From a checkpoint of a small masked image model.
Model: 4.72M parameters, 48-pixel images, arch vit, norm rmsnorm, activation squared_relu, patch size [8, 8], width 192.
Training: adamw at rate 0.001, 40000 steps, batches of 128.
Data: trained on telescope images of galaxies (Galaxy Zoo DECaLS), 88335 training examples, 58.0 epochs.
Rows from block 2 of a small masked image model, named by matrix and row number. Rows with one number belong to one neuron. Each number is 128 + 32 x the weight over its row's rms, rounded and kept within 0 to 255. All counts start at 0. Numbers have three digits each.
After each neuron's rows are labels from the 100 images, of 14976, where the neuron reaches its highest value: "responds to" is what is common among them. Only what is clearly more common there than usual is listed. The data: telescope images of galaxies (Galaxy Zoo DECaLS). In brackets: how many of the 100.
# fc1: MLP up (model.blocks.2.mlp.fc1.weight, 768x192), inputs 0-63
# fc2: MLP down (model.blocks.2.mlp.fc2.weight, 192x768, transposed), outputs 0-63

fc1.171:119121135190120161146158142162107092131110143106089120173113143175097105178155101093120115129103143168111117110129129176118096132184140078115160094095116144111129161112104145125125160098108148
fc2.171:114128122073111102127144143104134090101079115123126149122127102058094142152150150131170134152162050145155122121135119105142160181064103119171068120109128057156122124169170114150094126150157076
responds to: edge-on disk: no (51); spiral arms: yes (39)

fc1.547:125118128128160113126136188147126114128161165120125147122119161132143168156161168141103153125089101127145144165126149101075121102141078133111144099124154121108097149135124164106108173098113128
fc2.547:111129122148107143126080083125068237118155187236128119121126145095128159118136145140161116128171142144130121145155168154127140091162145122148131140127132204199117102113103103159173128160094136
responds to: shape: star or artifact (28)

fc1.326:158141116149088149144123151169076121107153107137096098109078108108181101170109143128049170146156180150103127140094208158102055167206125134095148147140139131159148122064134180111113131136070089
fc2.326:117128126084132105127144173189166100134069131140129141130131080155086146089154132150132182134082108089106053106155062122153157147100116093142103128141128136091168100162186132144116137089146122
responds to: bar: no (31)

fc1.456:124112126096150102097136135162146156070100157100176057140163076143070114125104162143137104172122142148121106076044194087072136117085032140142085136112139091110123131150142100134140148095168127
fc2.456:149122058105108130133109127141077092115060102077126112118126109162127149171044133157113131139135134187099142111117111103131133181066147133151132177161126084150156141162141159095057120143083028
responds to: roundness: cigar-shaped (25)

fc1.26:158138111120143064111132085137145174139129163125107151182153096146113086162128148172048102216148212108116097183113139140177162076139111107128080121071136112116117113108156092096094224129121132
fc2.26:125128075085135163129105146137161146160155099112125090095131074102125129067122201115230164102166145147112090118121116077155156209112133185161147126136126213132160150123110107192093125222115130
responds to: edge-on disk: no (89); spiral arms: yes (75); spiral winding: tight (53)

fc1.178:130112112158178096079159053106105133120122155027129185137193156113130165125128133125145118169129152092069114086122110109150175151137094150077086105112124103089121154134124122171131160140145071
fc2.178:133133085133177123127155132094168130169136119182129133104132144113126115134130102165112138148150109109129126150139149114139135131108162138157123114119134125087114130083093151115053131144134131
responds to: edge-on disk: yes (48); roundness: cigar-shaped (31)

fc1.327:118123097098109151102130103091080111107061122156109167197168143066085162107069129169140039103116044095156067143112110082142132122133095130143080103111124117125158161116140105134102104185041154
fc2.327:125128162121146138128203107117123125128136126132126107140122147153103067151163135084097145145112174160104045105168129178114155103142149068091086088047128159099093085173119100175145138081108136
responds to: spiral arms: yes (43)

fc1.651:155137112095129190109109165123134076127167174148112049151082140134182113205097165137117170086142136155116160135116138111067078189182106154104135107138115139127145114093113149131101105078067140
fc2.651:154127127142120099129149067139089219115116112105127171145134075136083109108115090128100102164113078089113077123165098138126154097156132030205109122097132097163120160142090177153161137143085102
responds to: bar: no (33)

fc1.332:086129135167179137151118159124118150126112116115098202136157090145115142081134139122134091155062092136174135162089074073120137141221143101123164015024108081099132141137111151180125090140112131
fc2.332:083133142147129157131233090100138097139041151100128157091133152170106069160151135168119173103141129073117124046158167157145124092117163151093098079118126118065072153134180114102121133127104107
responds to: shape: star or artifact (27)

fc1.304:164134122138109157137121115149111094127174155167119125114121087157161131161096151154089171124120120101110124222108127142104051131189106110099177163160138144131131138113182150164110132115059119
fc2.304:155132120122161098128140147110143153156084105183129211122126064086087108167115126147105165153084112183075039111178108189119140146126140075156096136123126182111128154085075124069125133136113120
responds to: edge-on disk: no (52); spiral arms: yes (45)

fc1.323:174144152087138144080126073126142139101153129062107104136126106125096120151081167125119088137101113141122088096123121130135084099095099143136124155152155150168169187101117120100120125083080133
fc2.323:105118124144145125124100093119110105119128115101130140103130128097156132115207143140061127140167143159119185120106176108141129144186112230106102149149126135119109117159111147103082131091164154
responds to: shape: star or artifact (36)

fc1.272:094141108191159099148140093096097137128109139166120180101183116081050144157122135128130096127100066081078104096109087090094114102131088126108129104104104126047134175081141137141125125078062121
fc2.272:134131171221079127130129154164127102146122124087129159101122095137142103108113150119067111141104159137099193130125180127148204139171173175063109115120132147184130129081158105161140128115122164
responds to: shape: star or artifact (40)

fc1.328:171179159207165122095105092068025102112089094117141166143163155094084133119071101177146084155093110129158089138095115116134183077179110111102077095125151126104123151167145130145136095176076083
fc2.328:139130135144179133127118073229121204133116119134128137091128140118119093159161147138131133190183114146086143146102165073124154200172132153142164103118133149140111090095142172132129134125164158
responds to: edge-on disk: yes (39); roundness: cigar-shaped (32)

fc1.636:134130168143157125150109120192154154098140141161169097103117108173116108171091190143108116093132121175137149169151129108099082224154117123113173072060123101087108125126113176114131108087101113
fc2.636:120129152168106101125187057110102137111067135111130195128130139112152095165145146109149132171104124165080140144134110158163145105105132152079135050095116096107105126145168088190143142138144116
responds to: shape: featured or disk (74); edge-on disk: no (69); spiral arms: yes (54)

fc1.675:091104084113180132112141136156151112096135123089101088134140128127167119139091144063162112152143124105115111093153095129124116168137175119163150054058074108114090165085075184165100134137143086
fc2.675:102134089141179169127144226142131156136111179159127217188124111115130129111119095164161106111087128079182147167104136090137174086177062119119092035046116067076135120124117115112095126085183133
responds to: edge-on disk: no (51); bar: no (30)

fc1.733:154153174084190081100107117131143146077118125134167093141174070124162123109155101060164134164129148138200147080100165204153137130166126130183111157139135155137133105113072117185144165182188084
fc2.733:125134193139064107132118140084164113113069173124126127133128109142107136175121099131086165172129106119135048138148139169157133127111138110093094149121132105018110096113167126127156120076073139
responds to: roundness: cigar-shaped (45); edge-on disk: yes (32)

fc1.238:087104128137116152070172139130105123105148151122127114170083145150124141159140157065180099134080128160143163126137200109074109107194102132118116135085145121150114115081141086185127107121087142
fc2.238:133130132103126112129123160155111143163131126134126140104130090106082102081123056193095166083107091010173108144169095118086119094119142080125114134132128096080099164174118166077148136041130110
responds to: shape: star or artifact (40)

fc1.767:110135124157152140130164181147111083132153088138106130140127125078189165125105134161092100132099098163112104106116191136129141081097131132121118081106126145146163113136154179084125098170091134
fc2.767:137129147123095136126119146175066139109178098134126132133130096085164160102142151165047127134130161137095115131159107117102176119165135043166123084095116157163131119197118088113173133116136127
responds to: roundness: round (45)

fc1.133:133129104098101094088112143126104141091129154102133184139111121096161128158160116121019091150121153127091119105073164167106093165157102114103111169129153147148159119120098113142102161048121144
fc2.133:128129079136159206125124150175126136120139085181126122145132140160148147049062144155168108084123130143074110130134117040125156097155142090172116149139128164140131125197142148123104143212128092
responds to: bar: no (31)

fc1.718:130069072124104154134158164127107150128145059176164084078089144110183167122127150080156099123122141145134182100143146084202094199127147163150145162170124120138096150150077190085124118145146132
fc2.718:145130128111126170128102140166121114142151151080126154105132081111146191060107080193166116072109120040131162137128138057079122071192134132138136143119129074095107132170128134121127123173104156
responds to: edge-on disk: no (52); spiral arms: yes (46)

fc1.338:149158149171141132122131113126119136138100142082125152135098100162138169077147105092165155133142121109145082124149106137138223124199116117091116130125149145137142101155176098195121099141087111
fc2.338:122128127161107090128092041125119193138127095136132118108129130074123122126150177119076139189123166166063124169128157106127172187178145124148133152137133121165111189023118146122125145136136195
responds to: edge-on disk: yes (45); roundness: cigar-shaped (40)

fc1.391:156129124096130167083152175087051086120102153096125150159100176177140118120105108145119099118093103182180072119179126080113132181147163155083062099114155152133142134176104131075112086109108137
fc2.391:113127097070119121129157159084128090124062094144129127148122109132120056081074079130140112103121121134178139092152117137140127114146138097109075117122125170158148126163138140150114126129050120
responds to: edge-on disk: yes (44)

fc1.690:100107095129125058096127103077117100128141181103118139080118107084112145169127065109108169090123130112115148104130128134136122138214089107093129157131175171174144220134146121111101170088088143
fc2.690:070127071137162164127076148161142161134204139158131091117124159174105205076092148110133103128188143157110197143123145103142125138175107116155104151125124096114131157061091054103105123199144128
responds to: bar: no (30)

fc1.744:145139125142104123122154164188146176102178142112139114117168132124200116082057107076128146193107103099104133121141177178085158170174144135156166138092138127150117148160104127103116138134122171
fc2.744:119129174115088128127140122059110065121104186063131145136128179218138180120174145070159128124098111124099163127102102039108128074105122114071110104135127087097147130134132189157123134061159107
responds to: bar: no (30)

fc1.298:156165164217130128116096106118074157139100090120151114120159161167119130127079127164115118207077148226087141170145098100109153146176110111127157045091112136170118137157161147054149126141145139
fc2.298:118133128177210140129204111079189148142129151102124166105124067128091112116134153085116115124123162115173152042125160104178186060153148148118117020055127102121107165077137144203125109131184121
responds to: spiral arms: yes (40)

fc1.221:130134122143177146138119145119144097133140123144110110112128138096155119190084103177127136124115151137098125146134142136074117185198180120141113120110105104100122149115111144102101100130097073
fc2.221:133131127125191096131087140095121178093124151134125117107130139074071056110168114113140138138122054117178123089123149161143130181140109124185101080082130118146133112122108049105085130144135079
responds to: shape: featured or disk (62); edge-on disk: no (53); spiral arms: yes (41)

fc1.256:097107127103158116129050090128138142130161183171170077121133136145031091164096086107185156106097134167094155119096126151101108145131068118117070140122102113045067111071080184151119089133145105
fc2.256:096129145123127131124143137200127152118101152153129128127128139132222124130153182218099133123153165175148069155130180112156124094140106132100118130123122110180130146167142106128154155089115177
responds to: roundness: round (41)

fc1.604:117119154154147129114149195128196111100132122155126106156112164141079135127042127132098112089143171156182108143102104088103124152119184095147187112118106129068165087133125135160120058100124086
fc2.604:132133191113077103129136116160136114072138161143129096151128185091175144164135163074124130086117136127098150110088135136092129087120099128064142090114123173173119143113157095132141137099111124
responds to: edge-on disk: yes (31)

fc1.425:126110129132158136119056143106128142115188154151127107123102115143145139187154149085174192107149132144094173106124167116144070171180118130097105142135132115113071135031086120157118095122115132
fc2.425:102134111153091159131164126146108103161125085147119166143128145138135100106130048135095109065118162121129156177096162156205126125160154165116123130096117141121154174130123159145104122136083156
responds to: roundness: round (41)

fc1.410:068042043092132162132125143149115145140109152178096141136110087153166119097116142116142090077124075141183156090142138160147136127213146148114101194124103064115059101079079116087095098136131079
fc2.410:116123126105118137129216117180143143133150152128131080119127147127123154108183142163162168155102170102089181170105132062060118088088130151116132192152128096083078061097108091187114128098139146
responds to: edge-on disk: yes (25)

fc1.350:212164143173150121128109122124119121111123139105139108109179133065150178137126151075072089198162129110122126144093101104125098155176105121143116099153161126164162135148128150131071142132110095
fc2.350:163132134106134146131186070079101087132132110132128149106124118082159128158113112142124180119065111169059131184180128130114139128091141128128131063125115204156098169147082112113109127149095135
responds to: edge-on disk: no (53); spiral arms: yes (45); shape: star or artifact (32)

fc1.716:128108129124094116128139167158197183033111122185150170147119102135087144136068148120129103078155107141135171145074095113169161168112141088189165122138101132106127142151160137077132098127137113
fc2.716:108131131113122138130113181159142143121160093174124115110132168123112137080096132052127123067116154078070126154089103086167148141156143140129169089121130137140109158136117197099148124123098144
responds to: edge-on disk: no (53); spiral arms: yes (45)

fc1.308:098106121158202128124156105124150170120167145197139119141139123133130084155171165097095101119145134136177142134106164148158159069213097132086137133111122113132109133094126172120123164132118073
fc2.308:113123113130101146124118153124119122171105148109124160122136171217081103132158110147143135105112109134175115140123085142110108158212127163113158162150117144101100139158142000118121113099183142
responds to: roundness: cigar-shaped (25)

fc1.455:139142165193136145088119149125104126131153144156167144197129146114126147108102132186107132080110085077124181129121147138166125072117091099059113124106143137126135140112144168098156047172070193
fc2.455:129126115115120083128101085113104124105151155085134075137135163168111159165142120116107135146100117155145134068160131117080156161126135119128108185154132123133079066115111109070138139082175083
responds to: merging: merger (32)

fc1.270:163140131156190108154140151149157184135077175086121101107165116147100087088135146077135126135142129087083100079080088075181163153188108146130093117171133110144154172176143161094096150130197090
fc2.270:100133088104102142129125100065163106126098074119128172094124127098137105161097151098161170164123091142102120112194133123070076081109204128142181154174124156088114106124068060166076120114115147
responds to: roundness: cigar-shaped (32)

fc1.366:155119163156157166137089112107066110122113143101167156147120125201105173065120144135177133151084089104139107158100111092107198064132132088095119149147140131090050115182109161185121102152158116
fc2.366:099124127173143113127190084150181167136152128151127099147133164110129105086144126120139126151189255199079120181130141137163143151163122126115122148128116157146130111141149119200130130135168182
responds to: roundness: cigar-shaped (39)

fc1.123:130135124138104131123089116177107159128141197130112128121112163085164122164120182226083149165120152117109094081122180153167068137170101144111132152139123148147131103108121138062125166113126103
fc2.123:153128123115140177128182145135102096132110069108127089113129101136139146063098125090148146076132132138171105157147107093142159130103146136159143120096120098155111161147145106136120142138106175
responds to: roundness: round (50)

fc1.606:111088105114108141106168104197130130118165111078117105128125151091133165190191194151076124160161094178067091058112112089145109136080116148134176112104104112114105152069093090105106155114156148
fc2.606:117131156140122121130131072149110136072096109104131107130130101080137122135108178063155134213094147168103111108136130146121158119135148075172133102079125121150142180102127104187148130251150134
responds to: edge-on disk: yes (25); roundness: cigar-shaped (25)

fc1.587:077098128114137122139111120098136119135133152157124151121109156147175067129128116116162078082126137135255139161153163148163140127144126143098063107062109048090078086080093160113113114121139058
fc2.587:086128115167117114127190106172155134100168118133132086113130134112121172085153112171131106139150103137025132127141148114071161062149130094154127115105117106176117117099207149181134139110136142
responds to: edge-on disk: yes (40); roundness: cigar-shaped (32)

fc1.5:120114145163146138152153106083119102102177099175152164089174107094116205154141106146087123204089095126124113020080140118098160099115142148205121122121136138123115132114134088144130153132154136
fc2.5:148122128116131157131103128123117165104143132138133123109129129075086117140098095175184140152129055126073085179141132138162132104049137116169097143127137155119081124088115203126130130231099036
responds to: roundness: cigar-shaped (25)

fc1.199:047121095147140125128136128183146189124161184107113066091035189075148105108155180159149109138130181197206144092123163126162148100136122176098171148090108105161116152116107193113098129156169123
fc2.199:095123103120114137124142182118095097130128128188131151131136164088106146131158127140216115130066062068143112122123135103122132139126124125169122115104127137016096109076130100175130124188164112
responds to: roundness: cigar-shaped (35); edge-on disk: yes (33)

fc1.432:150107151152129155091135132142140114110094096166112112194156119071130157060081132139153106096154117111133085085119096068129144135077114120076151152153133121089143167149141167190123042156108111
fc2.432:121125158137121109130141125132186120150173124148125108114132164075140174101195167088141166097131241129124142174115109122081089110148149111096135169151127122045118123135117110210124133115196143
responds to: shape: featured or disk (60); edge-on disk: yes (47); roundness: cigar-shaped (29)

fc1.628:118113127165091140093163122125107089121137099103085122145177121103107141178201083066117080181090121154124135070122110175076118069153127157143136124124144137142124161102070130107100148140084150
fc2.628:143128149128140119130146153112093088140117132135126120085131158165111134131109149097118156130085112159077163163162130077127155197125154098105127131130126086163086149126135180136158134106103113
responds to: shape: star or artifact (46)

fc1.60:100122152142158090134080104135098155147140123190165107117153126111095092124100048150075151137092125128169064181120140131030093121144079122115134115126113128071103162075134155147139105134132109
fc2.60:122121127105140167128143097146132105127127130113129051123125096128197149141119167115129162088124154133087186099132174091113138136113104129142126119105121113171115116133111133133117126094096161
responds to: spiral arms: yes (39)

fc1.641:174142088147173137123087182142145166134135139098099158127156113129108201076140095115127115121149194118127117133109125107144163184246118159147103135154166137135131143165135116134109119142107114
fc2.641:142129122081147152128069128082155113114072112177126099088125128080145163138109219057170129166149129150155135075118162106131123119164114172137141129109130124198140098105132126070117140160199138
responds to: edge-on disk: yes (33); roundness: cigar-shaped (30)

fc1.565:109094132177114133117135129147115102110074117109136181163116158090151194138096158189141080093070082155096148124144110090169172162088131118064126094103103119135140133146151161075155093133067136
fc2.565:127132130048092128130102164118131082070138129102128115138123120070160157153105133078044156089065124195132155018151129134102144119133136104128112117124125115134114148159097125064144122124173156
responds to: merging: merger (26)

fc1.216:104110114158073129111136146168113107129068088093125188146142093122137184130094141170109116128101082107037117131152160069147220147103147122110115105109097098123165120147183146061124099170094140
fc2.216:123132148112137091127174142084107086071157134115123109144123161095144136163155171117004116120067134211124137076107120173123146128163123096096113088106117155135116159077094155121135117105169120
responds to: roundness: round (48)

fc1.669:120103132086150142076080168159131147115128119076170083131120086169118096136158100102071139159142064153156153179125154126107108154180125083133088143112136119138086122110103138028145116111138115
fc2.669:118129128158131134129166147128104136133123154163128143177128123157143104112163189187143108117081189110138126173117120089122150080122109079097133169154124117152177157136195126170154126091096188
responds to: bar: no (35)

fc1.761:168118143083147164087087081126159119110147131137144136124145112157119125152119145104151116140149127097098103170146110112140138116168094054119095095098122092125097133151161134154131094118127157
fc2.761:127128137063098119131174140157170205111105144149130115119128152047121097075160132056095131138140116135135077117094148160154172081127134138160124124130127152122141109170066156111135128108192177
responds to: shape: featured or disk (71); edge-on disk: yes (37)

fc1.631:094112149159077142124158128155143094112174174116112107135102166122167125189166086144094133107095204184131139125082137149105114110174125109121174130134126143154129173072122157115120178093073142
fc2.631:090127138125119140130139210131091026125151089149127121161128182106112178194155116115140098136133130177098128144099106137152091154111143134102140142124125121102098146135084153109134133100119147
responds to: edge-on disk: no (50); shape: star or artifact (28)

fc1.136:146128132153118108086133087134099125094074160083135120188179129169123191128167133129122114179134176149151175136088156089088172124140081127067098114091133140099125094081144116144155166128046096
fc2.136:135125097134118130131149045111136129146114154070123103085124134120134098175089116098157131109174152122085119110128108010097110172133159177072178131152129119150126153133093186159057117161195171
responds to: edge-on disk: yes (40); roundness: cigar-shaped (30)

fc1.468:145094138147106116109150048103120113085104101190138103200138032115131141134155146162080110223136134108058124150139080171150187133081146074087057143118104129109111141123162123184139150112124151
fc2.468:138126109114191154128106116082171133131152184186127128109131095107105096109168118183153148138175014100067110163166129148154148131116150126154109135145127144054118161081111180141128126151127117
responds to: spiral arms: yes (40); bar: no (32)

fc1.106:124081165230069100075181073114100113071081133105144173124113138150166162143154117165189123201101061094133147091173099142124172167077106129060119144146145148140120114070139117121138141130099107
fc2.106:168129136024138103125139119133116111107125110166133118169128164061147137171133171121210154141091157104122096132142151148160092098084110107117100155139132144139098067159123167187155133090162094
responds to: edge-on disk: yes (34); roundness: cigar-shaped (26)

fc1.114:123091120106070137136112143151134143096126041140176152082104048126152137084077174116081113168090090082217210119172198122126157106163106104134143144139136128170066101119099124088138139102143145
fc2.114:128136122125150168129109107126119124088151105140125151172128151154166136099131159129167086148088124139148160096084087077127082164176147104128175121137124112151148204147148123188147121131107155
responds to: edge-on disk: yes (33); roundness: cigar-shaped (29)

fc1.187:131109098066154157083059204227129129110136067073126054168116168134188154087093163153133160162149124150148077148131133071157115140126119157158146127133123129101128076154190160033125141149153085
fc2.187:096122103102142092126133209064140079114105112131134143122133113070095188135097145143130120156127078096144153115111137127125156141117097131128106112143127101122145087080123064107113119096084098
responds to: roundness: round (43)

fc1.204:216156147118114123132082090077134075126086120175119141129109127200083105185079171093141138121162126111121100094149085131170092120201183135096150128150191163153153170156126119104116096130093117
fc2.204:166127158128124136127177109204145096129148092095130146131133119088142195117159164204089130143059149109122126219134153118110146143044135111152127129150118107094160112140163181184129141089094156
responds to: spiral arms: yes (43)

fc1.164:143140116080110093086052074088142092109151197202096067122086177163105079160143134111172161088110128117137112134160127146112093122221130115115094211162186166170129150122177123137116131104143099
fc2.164:134136140096098050128161107120102126125075114083128167108131107119146123123166165120091152161175095148115153085123135204120104141085133157104102175134139224208134153101126180116113131088146111
responds to: bar: no (32)

fc1.302:184133154149138128117096100067108095079136105091159156116134102201113157145078122132105124113164019068115121166114112153127090082133105063129116091139137129106114145173112125175131041104093118
fc2.302:135127159167167151126124129137100120135136114163128132169131166098147087125162154100151119090052195234163086141116147163181132147194100117099106097090128177110168110149133195117154122098139141
responds to: bulge size: small (25)

fc1.494:114104144134112135122079028135135108121124127152176128129130154127140096126163059210148129122106133157173163194126164164123076146107125127083028118127111104082080124100123150127136123140122067
fc2.494:129126114121126160130090130152101186120118107136129141131130104172152139061083152148138107127146130130116142133120154073114189159153148129171130123106121123228087195127147162130134124147085157
responds to: spiral winding: tight (26)

fc1.758:152120054088121113122094142149122159125118092192084164144160074090128128117082123110073142173068150127091157128129100184154093138120158158161168149149119174160111175118063150110101152150077159
fc2.758:131128090120159176128072132130164150114092167104127118131133098150114112073102114137194119114179119140151109112132148112103148116161107156133134133131125142148158099166133211142111114188194102
responds to: spiral arms: yes (41)

fc1.320:145125147132186120112115110138145103129131125130133096118061115180083125133076150098116170142124145166152116099085109036129100145173134075121084134118143119102116083130115122132119114053158144
fc2.320:151127152160159128126044124100118134128182154158130155152128137093129107169127121221107119136168128182114105127118141156190128135165125120102108138128132182114142118043141154119125126151112142
responds to: roundness: cigar-shaped (35)

fc1.597:142163208197176104131096121160131118128136127157181134115140128122127136169148163155146140176070135211112165090081147134097140136145078128113091074102096152097132097096121145129183119144140099
fc2.597:152131131177119095130110109139095209157133171141132157096126142126161127122140182173129165150142185063175047124148176154138091101174137181117151105086136119166092124119140101113118130078137141
responds to: roundness: round (50)

fc1.306:171133088107118137139112220212169117126109110129085095145149077136177169100092122091099155144061136151089119080144116141098154188176159161158159108087118161123153163144169167088077160117123152
fc2.306:141131083116158147128109071096081175114127091071129143109132106159112126071123148141160152174192059060092146136164131104107199133097122133203118124140124150118150099187086210143101120130140068
responds to: edge-on disk: no (54); bulge size: small (25)

fc1.693:180159130058217090059086152102140111110131152107138114115132124146098070165097098095111107123120101088138119155092106112149055143174159129129120169158162169105154193196097170120116095078136102
fc2.693:181127140131043142126091106134116131084112174118129186136127159184147202112125157144158145166101104131084201140134134123099159164133117100135111160130138170208150080138215146132135129150110147
responds to: edge-on disk: no (55); spiral arms: yes (40)

fc1.713:143132144086138109104097183168092100100129128181113115161159138110115139099163082083120123120102164154146124178126136132090099150177110130132152133141122135118109161075126130150132084157133094
fc2.713:158130203177141122127138100119121160097104061127124104133132109074145184204107198087129132105113124202091090098119132084159131186057122089131091170165132093154150098130062145140183134119114096
responds to: shape: star or artifact (26)